A small sound classifier, trained from scratch: batches of 64, held-out accuracy 100%.
Rows from block 7, named by matrix and row number. Each number is 128 + 24 x the weight over its row's rms, rounded and kept within 0 to 255. All counts start at 0. After the name is the row's rms in percent of the matrix's.
# short0: shortcut pointwise conv, stride 2 (model.blocks.7.short.0.weight, 432x288x1), inputs 216-287
short0.132 101 [120  69 141 188 115 155  99 155 145 122 131 129 140 127 146 140  62 181 150 133 128 128 147 153 107 156 136 143 124 141 170 117  92 155 145 157 136 117 137 105 148 123  77  84 105 160 133 105 121 144 101  61 153 137 128 128 150 136 124  87 143 151 146 158  83 134 161 136 128  98 107  96]
short0.133 102 [147  92 104 141 145 124 177 106 113 132 112 139 160 155 103 120  74 101  85 159 102  99 141 126 107 122 100 112 145 155 113 142 166 128  96  97  81 138 132 107 168  93 104  93  43  77 151 123 141 121 137 127 124  74 132 111 134 141 124 139 136 120 139 178  61  94 139 121 115  91 127 123]
short0.134 105 [151 131 128 141 149 123 142 116 139 116  98 105  62 108 159 105 129  94 144 157 108 133 165 127 103  76 138 147 133 143 128 149 114 123 144 104 113 133  97 123  78 144 142 127 146 142 148 153 100 117 153 109  84 129 134 117  70 115 142 137 145 113 119 112 154 152 108 114 145 123 110 154]
short0.135 120 [130 138 145 140  98 129 156 132 128  91 123 130  81 141 171 105 145 104  92 135 145 131 163 103 121 118 103  97 134 153  78 128 121 137  97  72 124  99 137  83 143 150 155 121 131 115 165 151 109 115 153 154 119 117 131 115  77 104 138 138  82  74 120 146 133 107 145 125 148  50 153 176]
short0.136 101 [132 171 152 105 188 119 104 135 154 155 127 144 131 119 131 120 127 144 168 128 101 117 159 139 122 106 138 169  91  94 133 151  75 140 150 187 147 171 126 148 106 136 134 145 128 156  98 125 112 156 148 170 136 141 106 143 134 151 117 138  75 141 129 160 166 133  65 115 169 165  98 132]
short0.137 091 [125 143 130 169  94 159  98 128 142 110 143 110  96 128 133  93 117 125  83  72 136 131 123 142 138  79 111  97  92 155  55 120 110 127  60 157 140  81 139 112 137 115 141 158 107 126 155 125 101 135 127 142 144 110 135 134 123 136 129 128  94 134 121 159 157  94 137  99  86  95 106 134]
short0.138 085 [135 123 136 153 161 117 114 122 121 114 135  96  88 121 146 107 129  91 153 154 122  87 105 113 127 139 142 103 130 112 141 133 116  87 157 130  98 138 117 112  99 102 111 169 125 140 154 111 106  91 175 146  84 139 174 138 121 137 117  88 122 102 135  96 160 131 114 118  90 127 112 112]
short0.139 097 [124 123 121  81 155 104 156 147 127 144 147 118 109  94 123 102 109  54  96  86 143 126 117  85 143  95  63  83 124 122 102 118 152 119 133 117 142  85 117 114 111 143 152 150 154 107 140 132 127 105 150 138  82 139 143 161 105 131 113 146 107  74 171  55 151 154 113 104 159 114 129 141]
short0.140 099 [175 133  82  91  82 120 130 165  94 107 140 146 138 171 151 145 133 166 133 139  88 152  82 159 167 173 126 170 123 156 136 106 144 143 147 101 150 159 106 103 115 157 160 135 168 142  94 104 156 156 130 180 134  88 145 108 145 143 141 167 145 171 109 148 121 116 105 162 115 130 103 149]
short0.141 097 [117 142 124 147 130 174 113 164 134 113 107 118 135 146  89 126 124 149 130 110 161 124 125 130 177 166 118 108 120 110 165 144 119 125 131 115 200 155 117 129 159 125 134 136 147 116 151 103 139 141 107 135 147 116 111 122 144 134  74 117 171 155 134  94 126 140 158 190 129 110 126 132]
short0.142 111 [138 131 150 108  67 123 125 164 136 137 132 132  66  96 125  93 150 134  87 108 177 105 127 135 155  95  82 139  95 137 105 112 121 160  94 156 120 108  64 136 106 141 133 151 142 127 141 136  83 127 150 148  75  97 127 121 106 144 148 167 122 124 155 165 167 149  97 142 150 103 142 140]
short0.143 115 [125 111 134 144 104 132 175 130 127 137 149 129 166 145 127 113  32 107 102 166 104 127 163 147 141 136 101 159 160 130 138 135 139 143 134 138 115 118 102 108 112  94 115  87 103 110 144 116 115 142 111  67 111 139 151 115  83 103 140 127 145 142 101 131  77  89 115  99 142  44 105 125]
short0.144 099 [107 138 108 103 102 154 136 132  97 136 152 115 133  97 126 103 103 104  66  93  94 116 138 129 134 113  81 107  99 145 101  97 131 109  65 146 126  82 139 100 142 124 133 132 113 138 141 127 113 121 147 136 137 103 110 124 118 114 116  86 107 134 117 105 133  81 145  95 118  66 122 126]
short0.145 088 [118 101 105 160 185 127 188 148 113 111  97 147 144 155 138 119  98  98  86 180  98 129  73 124 115 146 108 156 159 140 158 132 116 121 132 140 120 169  67 159 129 138 121 115 136 130 118 131 165 157 130 120 107 132  94 128 110 115 118 180 144 164 106  91 134 131  96 137 139 139  84 133]
short0.146 089 [155  89 131 117 152 109 154  80 112 128 128 165 140 134 136 158 115  63 130 138 131 148 134 125 121 136 107 150 152  95 144 125 135 106 123 138  82 129 128 108 118 139  85 144  98 147 128  91 144 128 112 143 118 128 100 118 137  80 117 126 132 113 119 125 117 141 115 115 134 136 100  84]
short0.147 091 [110 140 116 184 137 141 112  86 143 109 136 109 104 112 184 136 150 126 124 111 160 133  98 141 119 103  88 133 138 131 136 141  91 119 134 105 131 119 143 117 122 118 113  90 100 121 104 121  86 113 141 128 105 148 104 165 144 123 142 108 137 117 168  80 109  99 136 103 138 130 119  92]
short0.148 116 [133 129 135 111 149 118 158  64 131 139  96 158 135 132 125 163 105  67 129 126 105 109 130 126 128 135 124 146 135 120 142 121 140 124 128 125  92 136 132 116 121 155  60 132 131 152 131  94 133 124  81 136 120 132 113 113 132  49 127 134 136 133 130 102 107 152 131 113 134 130  80  77]
short0.149 103 [118 117 109 135 122 116  68 195 118 131 150 107 112 134 107  84  97 154 123 132 113 121 125 175 160 105 129 156 110 151 104 127 140 157 114 138 155 110 107 144 119  91 144 140 144  98 123 132 135 149 160 163 130  71 142 120 142 143 143 118 104 118 113 162 138  94  94 128  96  88  79 139]
short0.150 104 [136 123  77 127 128 137 122 157  95 112 137 102  90 147 138 103 145 151  96 124 142 123  70 101 143 141 118 150 146 144 123 149 119 139 120  66 137 110  74 135 129 137 172 139 140 136  73 108 154 117 137 166 118  68 114 133  71 140 113 130  68 113 103 119 115 107  61 128 124 108 133 149]
short0.151 104 [150 143 114 116 173 134 163 133 108  93 116 178 139 147 113 140 152  98 107 170 108 129 111 112 128 139 109 151 121 126 129 134 128 136 141 123 132 160  94 140 116 116 126 141 173 155  94 111 148 128 130 165 139 129 125 112 140  93 158 186 143 126 118 143 143 111  87 152 137 123 116 137]
short0.152 106 [128 101 129 153 104 129 137 135 118 118 159 108 155 118 140  95  74 126 132 104 117 101 116 159  93 123 133 143 130 161 109  97 124 160 123 111 153 107 131 105 141  81 134 139  53 106 141 144 120 125 130 129 100 106  99 106  85 156 112 110  91 149 113 154  98  82 137 102 120  67 116 140]
short0.153 097 [131 119  85 121  82 182 101 147  99 110 116 110 148 115 113 137  90 170 131  98 178 119  92 136 148 156 104 139  75 133 158 139 108 126 145 154 130 171 139 126 148 124 108 133 119 111 140 106 119  99 111 120 133 107 115 120 141 147 130 124 171 142 115 147 152 125 162 143 136  91 113  86]
short0.154 084 [121 138  91 102  97 128 131 132 135 108 146 131 158 165 128 160  84 175  93 133 115 148 126 131 154 161 141 136 152  99 132 135 133 137 107 115 133 163 117 111 138  93  75 149 115 109 140  99 116 109 119 120 138  97 149 112 171 129  97 134 163 148 101 146 145 128 119 136 103 129  78  48]
short0.155 095 [100 120 102 110 115 153 109 152 121  91 117  90 157 155 154  92 114 152  89 128 149 148  93 137 174 149  96 131  96  89 155 117 138 170 116 189 153 150 112 112 104 125 132  62 153 139 113 120 123 125 125 114 109 153 130 135 146 130 147 114 135 146 139 138 113 128  79 135 144  89 118 107]
short0.156 107 [153 157  80 119 141 124 152 145 107  99  97 170 138 146 108 142 136 123  88 145 134 109  93 129 135 136  89 143 115  95 134 128 134 150  98 101 111 150  96 152 124 100 121 131 137 113 132 106 136 151  97 165 115  87 125 101 141 127 135 164 127 119 114 164 151  85  84 150 129 140 114 132]
short0.157 118 [ 63 129 143 118 124 124  85  63 141 144 140 102 148 115 106 126 142 131 143  78 149 135 146 130 101 129 140 137 120 139 140 126 140 131 123 145  95 121 167 136 113 147 133 120 108 130 106 148 122 145  77 120 128 149 101 111 133 141  85 122 134 144 123  70  67 133 149 111 155 146 151 133]
short0.158 107 [ 83 110 148 120 123 146 126 158 142 125 127  91 162 119 122  97 111 188 169 106 100 102 104 189 166 150 158 144 119 125 121  81 158 138 151 123 122 145 109 128 120 131 138 122 122 104 144 172 118 163 104 153 123  91 185 117 109 137 106 108 131 167 132 136 106 115 126 128 123 130 112 150]
short0.159 106 [137 116  82 117 161 148 156 106 111 109 111 153 130 124 149 127 141  92  62 126 129 131  79  70 123 132 108 152 108 139 142 113 104 110 113  90 139 151  69 127 105 108 110 120 136 144  84  98 165 152 104 119 112 136  89 160 130  96 136 143 102 159 153 113 107 117  72 145 137 124 135 111]
short0.160 110 [143 113 125 184 101 141 134  96 134 109 123 126 144 127 155 121  88 152 106 147 111 124 151 126  94 138 117 104 123 175  93 107 112 116  95  87 112 112 146  92 174 109 126 112  75 140 163 126 118 131 137 121 168  91 126 106 145 124 137 102 151 102 114 157  95  77 154 121 115  51 118 142]
short0.161 094 [103 142 132 129 164  99 130 143 127  85 157 101  88 131 128 102 130 120 149 114  80 167 156 138 117  88 129 121 129 115 118 138  85 148 148 155 152 134 124 142  69 128 158 158 143 103 104 138 129 140 159 129  98 136 134 137  92 157  92 144 117 109 134 129 148 156  91 107 165 147  74 134]
short0.162 112 [101 137 123 150 143 115 126 136 155 111 152 109 104 146 147 141 159 146 123 125 154 146 133  71 135 152 102 133 153 130 130 155 112 149 125 121 145 103 149 141  80 144 138  86 141 143 112 103 139 142 105 154 115 144  91  93 126 125 137 132 109 114  90 120  84 113 117  94 141 125 165 141]
short0.163 090 [122 150 156 126 166 118 110 164 169  71 114 111 121 156 109 120 176 133 136 106 187 124 124 153 131 143 130 157 100 114 146 128  90 152 129  73 137 123  75 142 114 136 173 153 139 115 126 152 132 156  96 152  99 133 151 123  68 109 150 150 129  82 118 140 161 139  87 143 163 128 166 175]
short0.164 082 [115 125 137 122 121 148 115  78 112 138  85 122 160 133 100 125  87  91  74 108 135 109 125  93 101 140  89  94 138 136 154 120 123 115 101  82 101 121 125 124 138  86 127 120  97  73 184 145 120 130 113 121 155  63 118  90 181 117 134 160 177  89 132 154 128  84 138 140 100  94 128 140]
short0.165 113 [112 118 118 141 161 151 139 127 131  90 143 154  66  88 138 128 147 100 153 126 133 121 127 133 119 128 144 113 125 132 118 142 101 117 130 146 150 145 130 154 107 145 123 139 125 152  64 108 127 115 174  99 144 147 129 150 125 146 115 125 107 138 157 100 124 133 126 153 132 162 136 115]
short0.166 087 [128 131 147 112  96 131  99  76 121 139 105 102 137  81 110 122 102 140 107  75 136 148 143 165 124 128  91  95 110 116 112  92 125 130 124 110 108  66 144 106 137 145 123  91 108 144 170 122 121 121 100 131 155 128 144 155 126 132 128 125 142 130  96 160 138  73 144 117 142 105 155 135]
short0.167 099 [130 126 142 126 136 121 131 114 144 136 144 152 121 108 141 153 103  93 155 122 139 106 126 142 118 140 139 128 115 128 132 139 118 145 152 164  87 130 130 122 143 165  70 119 123 148 146  91  95 126 142 104 118 140 106 142 150 133 143 127 116 130 132  87 139 161 122 104 155 127 140  70]
short0.168 111 [120 117 153 120 112 149 165 128 130 130 130 102 139 112 142 107  86 101 110  88 121 124 111 126 147 130  92 160 132 114 147 116 124 143 144 131 126 106 100 112  87 142 137 110 126  73 147 169 122 148 121 111  93 116 127 112  55  74 117 126 152 159 149 103 142 152 105  91 162  77 115 143]
short0.169 101 [115 119 109 168 111 145  75 145 124 115 136 106 131 131 116 126 146 167 100  89 138 130 117  82 140 165 101 142 113 118 140 125  97 142 128 100 135 124 142 112 125 140 135  88 128 144 124  99 142 130 105 167 133 114  86  86 148 141  92 130 133 126 112  96  74 125 131 128 128 100 154 129]
short0.170 111 [105  72 117 106 150 138 152 155 134 146 169 106 167  89 104 109  35 128 126  95 106 103  82 153 138 138 108 155 117 110 158  96 162 158 144 130 153 125 113 109 140 135 123 132 115 125 122 145 164 123 149 131 159 135 138 115 114 152 102 157 152 101 160  66  87 129 120 136 162  73 125 132]
short0.171 118 [131  92 125 169  84 140 156 142 133 117 135 128 109 142 132 103  61 128 103 140  92 132 155 136 118 144 117 137 120 144  94 131 115 147 125 129 129  98 138  82 136 107 135  76  89 134 136 120 121 145 114 103 106 123 132  95  93 120 131 120 119 136  87 157  83  65 144  97 131  24 117 141]
short0.172 107 [118 137 138 129 143 115 139  98 133 163  42 115 145 109 109  98 139 109 133 143 126 137  88 156 126 105 134 129 111 101 119 115 147  94 144  79 137 133 114 122 126 146 168 109 130 127 126 205 106 119 103 115 125 108 126 111 116  87 124 164 143 101 118 103 156 120 118 101 115 129 127 173]
short0.173 099 [120 117 108 155 129 124 172 122 106 135 132 115 159 154 126 118  62 112  91 179  50 128 136 126 144 159 104 134 155 153 125 152 145 126 111 139 127 155  99 114 111 103  93 121 124 103 141 121 118 152 105  71 102 120 155 128 128 117 144 155 157 146 114 139  99 110 101 137 142  89  89 123]
short0.174 094 [105 121  84 121 149 147 151 154 112 130 157 134 113 111 167 114 147 106 103 104 141 148  58 109 154 119  85  82 125 144 140  85 143 150 131 112 138 130 118 110 144 150 151 143 117 147  92 123 138 127 155  89 133 148 140 154 129 143 125  98 141 126 163  89 113  78 117 142 128  98 136 131]
short0.175 111 [107 115 142  99 105 146 151 136 139 115 110 131 156 131 112 144  70 117 132 154 116 112 161  91 151 170 141 147 115  88 155 135 151 133 135 152 120 142 146 102 156 121  62 113  93 105 161  94 133 143 111  88 151 131 133  79 165  97  97 124 180 152 145 136 109 155 155 157 147 138  85  80]
short0.176 103 [110 109 145 117  89 146 115 135 146 165  83  98 111 143 163  98 168 139 158 120 173 100 152  89 129 159 132 108 104 131 152 117 152 127 143 165 143 133 159 130 148 131 141 112 114 153 126  95 134 110 130 143 152 177 109  88 136 107 121 125 126 101 148 129 117 136 165 179 116 136 183 142]
short0.177 098 [129 141  97  94 136 155 158 109 109 121 150 118 120 163 132 127 124 120 129 165 125 115 136 100 129 126 162 129 152  89 166 171 145 133 145 104 140 167 110 127 121 103 101 142 143 101  99 111 138 132 150  96 125 123 163 138 117 134 112 128 151 141 100  98 122 132  93  83 117 161  76  96]
short0.178 086 [103 105 152  89 210  92 150 140 137 113 118 148 151 130 133 118 111  94 176 174 112  99 139  85 119 132 163 157  93 132 149 150 144 143 151 165  98 141 137 150 133 102 129 112 137 137 144 129 115 121 184 162 110 152 123 105 133 170 110 137 119 152 148 132  97 136 132 150 159 113 118 144]
short0.179 098 [107 104 129 119 120 135 136 131 117 131 154  87 133 136 146  86  62 109 101 123  70 108 144 114 128 143  97 116 132 156  94 135 148 122  85 152 128  87 121  50 122 116  99 112 117 139 154 104 114 139 113  71 117 131 136 114  83 130 115 126 106 113 125 112  87  52 128  92 138  73 119 106]
short0.180 107 [ 79 116 121 133 125 125 137 138 113 101 105  47 152 134 104  73 124 117 103 129 116 107 131 121  88 121 105 149 122 137 130 138 105 136 134 127 127 118 103 107 151  78 145 121 138  93 132 108  90 142 108 119 119 114 129  99  99 140 128 108 117 108 115 128 126 121 102 120 119 117 103 141]
short0.181 090 [111 151 114 139 108 117 125 123  96 114 130  84  72 148 176 114 121 135 124 146 150 146 105 149 100  88 128 127 135 153  86 115  82 105 126 132 108  91 134 138  90  90 134 132 118 113 122 116  98 143 111 132 109 140 109 148 129 128 122  76 110 138  59 150 149 123 120  68 120 109 125 135]
short0.182 098 [117 104 115 128 111 127 133 119 152 121 141 120 114 139 139 135 125 124 102 140 143 133 160 116 152 155 114 135 161 130 116 149 122  95 112 135 100 136 133 167 112 114  93  90 132 112 149 110 109 143 121 146 130  81 131 149 119 143 128 119 158 143  84  89  56 163 119  90 120 172  93 101]
short0.183 107 [114  90 101 109 160 149 133 163 132 132 169 115  68 149 156  80 127 167 115 108 125 143  56 124 133 160 101 139 108 139 135 102 136 145 124 114 142 121 118 127 116 143 142  94 139 184  59  81 146 137 135 158 120 168 119 129 144 148 140 145 100 127 144 135  86  82 117 163 101 111 133 137]
short0.184 097 [117 115 122 121 121 118 158 122 122 134 153  92 117 119 120  66  97  94 122 153  73 153 147 130  91  75 132 109 148 137  62 113 115 139 121 110 119 113 144 112 131 120 142 140  99 119 141 127  93 119 150 113 139  96 134 121  80 137 108  96  86 101 131 103  89 127 129  91 108  75  88 135]
short0.185 100 [163  77 136 159 141 138 155 132 135 120 166 144 172 138 111 110  79 123  90 142  81  97 151 134 116 139 107 123 139 169 107 139 126 130 129 100 121 137 146 127 160 127 115 134  66 109 157 124 110 122 150 124 135  83 151 102 111 139  93 141 131 112 152 112  43  93 153 122 111  94 111 114]
short0.186 100 [111 116 128  98  99  92 144 127  81 131 120 133 117  93 137 111 141 102 121 107 155 156  77 102 169 114  92 131  92 147 143  93 133 112 153 104 111 137  92  88  99 146 133 140 147 127 121 128 133 160 147 113  82 141 155 141 122  89 136 151 101 157 173  68 161 137 116 162 177 106 140 130]
short0.187 106 [161 130 113 135 115 115 159  79 108 102 118 158 149 132 147 137  98  58  81 144  78 122 122 122 108 115 107  97 137 139 104 126 129 112  80 104 108 131 113  89 124  99 121 108 115 120 146 129 106 124 121 138 126  56 125 118 157  89 141 154 131 115 106 151 106  81 126 103  88  82  91 127]
short0.188 096 [149 144 125 133 137  83 113  81 124 132 144 164  72 128 126 185 134 132 136 110 160 116 130 116 113 139 120 141 162 150  97 144 132 113 101 113 143 146 112 139 111 128 137 157 137 135  95 102 122 129 103 106 118 146 117 138 113 132 140  73  77 145 105 146 146  95 111 119 139 149 135 108]
short0.189 100 [107  93 124 117 136 125 167 164 117 119 120 116 138 160 108 108  54 101 127 126  65 128 133 121 105 137 102 154 127 127 127 119 133 149 125 139 142 105 113  96 136 130 146  88 107 150 118  98 140 134 137 147  99 110 134 112 104 155 128 114 116 137 124 168 101 100 140 125 112  61 104 166]
short0.190 102 [157 134 138 173 163 151 139  80 150 115 120 114  76 139 180 101 128 118 137 169 101 148 164 103  82 129 154 128 122 181 124 142  97 111 135 127 129 127 130 142 144 104 137 123 129 137 120 129 113 128 166 127 157 174 141 142 153 147 157 135  82 125 123 135 120 132 141 126 127 130 103 117]
short0.191 119 [144 155 129 126 125 135 142 130 124 132 121 102  89 112 135 111 122 102 143 140 114 134 143 123 139 120 143 158 132 112 163 137  99 138 152 164 112 141  93 120  92 147 145 131 154 100 131 154 109 148 141 111  87 109 136 135  74 100 130 104 151 164 144 115 167 155  98 117 152 133 136 139]
short0.192 103 [105 121 113 143 154  99 109 101 139 133 127 101  67 161 140 129  94  83 151 135 133 135 173 126  97 112 137 112 122 106 168 136  87  78 160 140 107 117 142 106 122 130 110 122 175 110 118 103  79 134 159 102  97 148 163 173 142 136 131 106 162 113 112 126 123 187 127 100 151 139 126 101]
short0.193 084 [ 83 138 141 126  88 110 179 141 144 146 131  86 155 101 102  80 137 105 111 123 100 129 144 119 132 125 141 121 118  98 147  62 134 124 108 136 142 120 145 115 135 146 141 110 148 116 169 159 100 149 121 121  99  88 111 117  86 104  98 116 152 156 149  74 129 129 130 108 132 121 120 157]
short0.194 101 [101  94 143 180 138 135  96 140 139  97 138 134  90 134 148 128 111 126 162 139 135 128 147 146 124 118 117 136 153 134 132 136  98 136 155 150 109 111 142 124  97 143  96 109 136 140 117  83 100 132 144 119 100 152 127 160 116 136 104 128 166 121 134 135 110 134 129  87 151 139  98  77]
short0.195 089 [ 89 154 145 135  98 141 111 156 124 116 152  95 140 134 118  80  92 160 135 141 145 109 138 177 143 112 152 118  91 143  95 115 127 136 111 164 114 121 166 126 157  97 124 138 121 138 146 104 113 110 142 121 152  68 117  63 107 146 134 115  96 137  95 157 160  98 172 101 107  69 125 106]
short0.196 096 [138 125  86 123 133 152 155  92 109 138 126 127 145 118 147 133  98 135  86 137 132 130 110 115 137 143 101  94 110 175 139  73 137 140 104  98 128 144 106 110 147 102 116 112 128 147 130  98 175 107  88 137 147 154  82 136 148  75 150 141 129 165 129 161 102 113 126 169  89 143 133 107]
short0.197 110 [136 131 102 108 116 147 123 137 107 126 106 137 213 119 115 144  71 130 129 124 124 100 123  99 141 163 130 141  90 101 163 101 152 125 129  80 147 176 111 136 149 121  98 108  75  92 163 123 143 100 134 105 132  63 123 102 175 140  82 130 177 159 156 129 115 151 122 166 119 119 106 101]
short0.198 094 [113  76 113 126 141 141 125  92 134 138 114 139 157 113 136 133  92  98 150 107 133  98 133  93  99 172 151 154 131  93 159 127 154 123 150 105  88 171 145 122 127 119 105 105  95 144 136 120 127  83 122 126 150 137 105  83 199  89 116 141 173 120 132 120  75 130 118 132 135 113  90 110]
short0.199 102 [102 117 140 117 176 124 146 140 134 132 134 133 156 124 120 102  56 107 131 111  82 113 142 143 135 159 131 163  92 121 124 127 128 119 145 176  86 119 147  94  90 127 110  96 105 124 123 119 113 133  81  95  85 135 127 109 125  92 104 153 146 126 161 142 107 128 145  96 178  87 111 128]
short0.200 104 [111 146 145 150  93 182 101 117 134 132 109 134 155  97 133 130  99 157 121 103 168 100 102 151  94 143 145 129  91 144 145  99 133 116 113 115 137 139 146 153 154 124 143 158  54 114 136 138 121 137 132 142 161  96  81 142 139 157 109 121 160 125 119 172 139  93 159 157  95 130 109 142]
short0.201 101 [150 111 151 134 181 126 119 133 158 101 101 164 159 147  93 124 108 106 138 146  78  89 110 121 131 123 143 163 109 132 144 143  85 128 136 122 146 134  73 153 134 112 146 134 139 139 121 140 179 145 108 172 141 130 105  90 108 118 142 169 126 173 121 141 101 136 120 167 145  91  66 153]
short0.202 104 [113 125 138 125 164 150 121 133 140 108 127 117 140 109 152  88 101 151 139 128 150 140 125 149 126 133 145 164 113 108 163 101  88 142 151 167 159 137  98 133 109  79 157  77 116  92 125 157 160 149 131 112 110 148 104 165  68 123 108 127 129 168 142 118  97 131  92  92 144 166 166 140]
short0.203 122 [108 141 154 106 105 113 171 124 130 147 105 113 153 111 119 105 118 114 108  91 141 130 128 119 122 102 112 139  73 129 150  73 148 130 116  78 109 115 113 119 121 153 159 136 123 101 161 192  92 148 127 117  93 102 121 128  65  87 134 145 144 123 145  79 160 141 131  96 147 102 127 184]
short0.204 098 [148 115 127 158 116 134 124 111 121 134 131 115 144  94 133 114 132 158 104 129 154 103 157 135 102 132 103  96  81 171 123  88 167 130  82  70 128 109 153 111 160 105 134 128  62 120 161 124 151 122 115 107 155 108 132 113 153 129 134  83 152  93 128 177 103  90 150 145 125 139 161 141]
short0.205 098 [123 134 121 135  57 143 128 109  89 140 108  77 148  90 128 113 155 119  73  96 159 105 111 126 144 136  81 110  98 146 121 100 134  96  84 100 129 111 122 104 152 127 144 104 115 124 153 139 149 123 127 126 146  99 135 104 141  86 135 104 147 105 128 127 141 105 145 168 105 124 164 147]
short0.206 099 [127 102  75 112 150 137 167  83 104 105 145 132 129 137 153 127 162 122 113 162 145 161  63 100  94 148 149 120 142 121 143 133  81 106 135 117 113 163  82 154 117  94 114 132 130 132 102 119 153 141 127 128 129 126 113 151 149  91 129 142 129 110 136  91 112 104  78 140 131 179 155 117]
short0.207 103 [127 134 157 171 154 144 118 111 142 146 141 172 111 106 165 141 122 136 153 135 130 126 137 135 132 139 125 118 130 142 132 138 104  90 149 139 127 130 146 132 144 126  85 122 106 129 131 106  88 139 103 122 120 149 114 145 147 122 120 130 104 105 165 106 129 144 150  89 142 146 125  75]
short0.208 103 [115 128 152 148 163 110 126 131 147 105 127 123 143 145 119 106 149 137 163 125 130 159 121 144  90 140 170 155 140 145 140 123 114 161 145 100 146 123 113 134 127 136 189  87 116 108 112 164 152 167 139 155 118 155 123 105  86 143  90 148  83 113 124 141  87 117 117 157 146 122 131 207]
short0.209 100 [168 134 146 124 141  96 127 102 130 161 101 168 143 151 105 153 153 105 162 154 133 122 173 170 126  99 152 133 136 110  82 128 131 119 152 148 109 150 159 143 115 153 119 162 103 145 101 149 134 126 129 114 102 154 145 148 147 115 114 171  86 131 163 116 103 160 152 129 128 153 121 116]
short0.210 099 [159  90 154 112 146 135 117 138 136 155 110 161 118 135 111 168 112 103 165 122 146 117 131 156  84 137 159 140 156 149 127 145 127 138 151 133  85 123 120 139 143 197  98 100 105 156 112  78 127 132 119 124 147 141  94 140 140 151 121 119 107 110 114 119 120 139 125 115 129 130 135 103]
short0.211 108 [113 139 121 128 140 111 100 129 142 107 152 105 156 141 122 138 138 142 124 114 145 153 114 104 135 147 128 172 142 108 143 139 113 148 146  99 150 128 140 121  97 146 159 116 134 132 117 146 153 121 100 167 109 139  96 116 119 138 104 149 107 152 112  94  96 111 110 119 159  95 151 144]
short0.212 084 [106 129 128 113 173 125 121 111 124 112 122 100 150 131 120 107 157  85  90 111 165 110 142 123  87 128 115 140 133 114  88 126 145 132  93 117 130  99 125 158 113 109 137 102  73 135 115 115 128 105 110 128 106 134  71 151  89 144 109 126  89  95 107 111 113  98 150 107 102 159 123 127]
short0.213 101 [124 127 132 145 133 105 114 134 117 104 157 122 107 119 116  99 106 122  89 126 121 134 157 150 127  89 109 109 146 168  53 119 122 145  71 125 141  63 138 120 150 106 139 174  77 129 145 129  78 118 149 135 135  85 129 116 128 144 141 123  99 109 127 153 120  74 140 106  67  82  79 136]
short0.214 100 [118  80 138 149 120 137 116 152 128 132 165 152  91 107 157 108  95 196 135 111 121 142 104 122 136 110 112 102 160 140 106  85 117 125 143 109 137 127  94 147 135  65 145 140 111  77 125 146 105 129 128 127 140 156 120 110 131 143 118  96 131 132 162  52  95  85 104 103 101 149 111 129]
short0.215 080 [121  78 114  64 106 159 128 158 139  96 116 132 153 160 128 123 120 100 106 125 131  85  90 118 115 161 130 159  82 142 143  99 103 144 114 146 118 114  83 107 108 145 171  72 128 115 116 105 161 150 128 117 140 140  90 129  87 160 142 143 116 156 147 114 115 108 183 150 105 109 128 151]
short0.216 101 [133 108  88 113 102 152 112  93 115 123 125 105 128 123 155 124 126 118 120  77 137 143  70  73 140 156 151 118  68 144 152  93 117 129 140 101 136 159  85 108 131 109 125  69 136 149  78 108 176 116 156 115 156 140 131 125 138 120 131 115 152 177 134 159  96 124  98 180  98 126 148 110]
short0.217 108 [163  98 157 179 142 140 149 103 175 135 125 109  94 131 165 103 122 119 144 180  82 135 212  88  81 119 154 129 146 176  97 147 135 135 133 131 111 151 131 134 133 123 128 131 119 152 134 137 118 124 166 127 135 157 162 121 102 138 152 110  93 118  91 139  88 136 151 109 126 114 120 141]
short0.218 088 [ 83 128 106 108 134 102 123 144  86 169 146  84  66 111 113 114  97 104  78  86  97 123 120 171 143  90 104 123 109 137  95 144 134 128 122 151 122 104 108  96 136 111 115 165 142 111 150 121  93 136 117 163 116  90 143 134 111 119 128 147 107 109 143 131 153 104 144  98 104  79  98 115]
short0.219 098 [116 144 113 124 117 142  68 140 142 121 127 145  98 110 183 128 129 142 111 129 166 116 111 150 174 113 103 134  65 158 143 110 130 158 106 146 159 127 146 143 136 153 133 139 133 161  93 118 107 100 140 142 134 138 124 149 171 155 147 120 104 123 128 159 155 117 159 131 121 116 121 111]
short0.220 112 [126 109  85 147 115 127 111 164  89 140 158  86 144 113  94 124 140 155 105 108 141 139  99 125 150 136  99 103  95 129 151 130 161 128 104 111 147 124 111 122 155 103 130 140 140  68 152 120 128 125 147 143 133  88 136 105 148 146  82 101 162 109 131 118 119 106 136 108  87 144 135 121]
short0.221 098 [139 109 133 181 145 118 145 124 145 118 152 148 113 145 160 117  99 111 111 153 112 130 192 151  99  91 115  87 150 168  38 111 151 129 102 125 123 111 179 111 158 140 132 130  67 135 131 144 135 119 139 145 123 125 114 112 134 143 154 129 123 129 122 163 112 114 138 115  98  90 134 135]
short0.222 103 [105 104 152 129 162 110 138  98 158 119 102 154 128 130 157 125 149  52 146 149  95 108 157 105 108 142 147 144 130 153 126 140 131 112 141 140  93 150 151 121 110 131  79 134  87 127 147 117 111 137 129 123 128 145 101 112 133  70 151 148 104 136 144  98 126 159 150 145 149 127  97 112]
short0.223 086 [ 99 117 136  90 102 119 131 125 126  73  72 125  80 150 119  72 173  87 143 139 141 113 174  98 127 132 147 101 118 114 100 135 116 137 160 108 101 117 144 106 115 123 127 133 130 129 134 132 101 108 133 150  90 138 143 103 105 107 135 144  75  88 142 116 147 156 164 116 129  93 146 136]
short0.224 105 [138 119 152 139 168 142 131 137 144 153 148 146 133  83  89 129 140 113 145 107 107 118 131 163 143 153 126 140  93 140 141 107 106 131 153 191 103 135 120 130 111 171 105 117  86 136 115 121  97 168 109  97  98 140 115 131 116  96 128 138 116 141 108  90 128  90  99 138 174 166 157 115]
short0.225 102 [132 131 138 136 149 173  75 141 142 125 122 143 149 108 141  99 110 160 114 112 182 122 118 139 133 133 107 161  61 121 142 107  80 170 123 182 157  97  93 134 118 106 127 132 100 141 125 134 151 123 137 124 121 159 100 171 122 136 145 118 107 135 113 177 149 107 118  80 133 110 157 116]
short0.226 102 [124 149 146 128 142 151  96 103 137 156 127 137 149 120  88 149 106 131 155 134 129 118 132 143 104 160 146 120 118 148 160 130 114  89 153 153  93 153 148 133 166 164  63 104 118 176 153 121 123 141  87 109 169 144 106 127 182 119 128 125 160 120 115 123 111 138 139 141 148 122 117  85]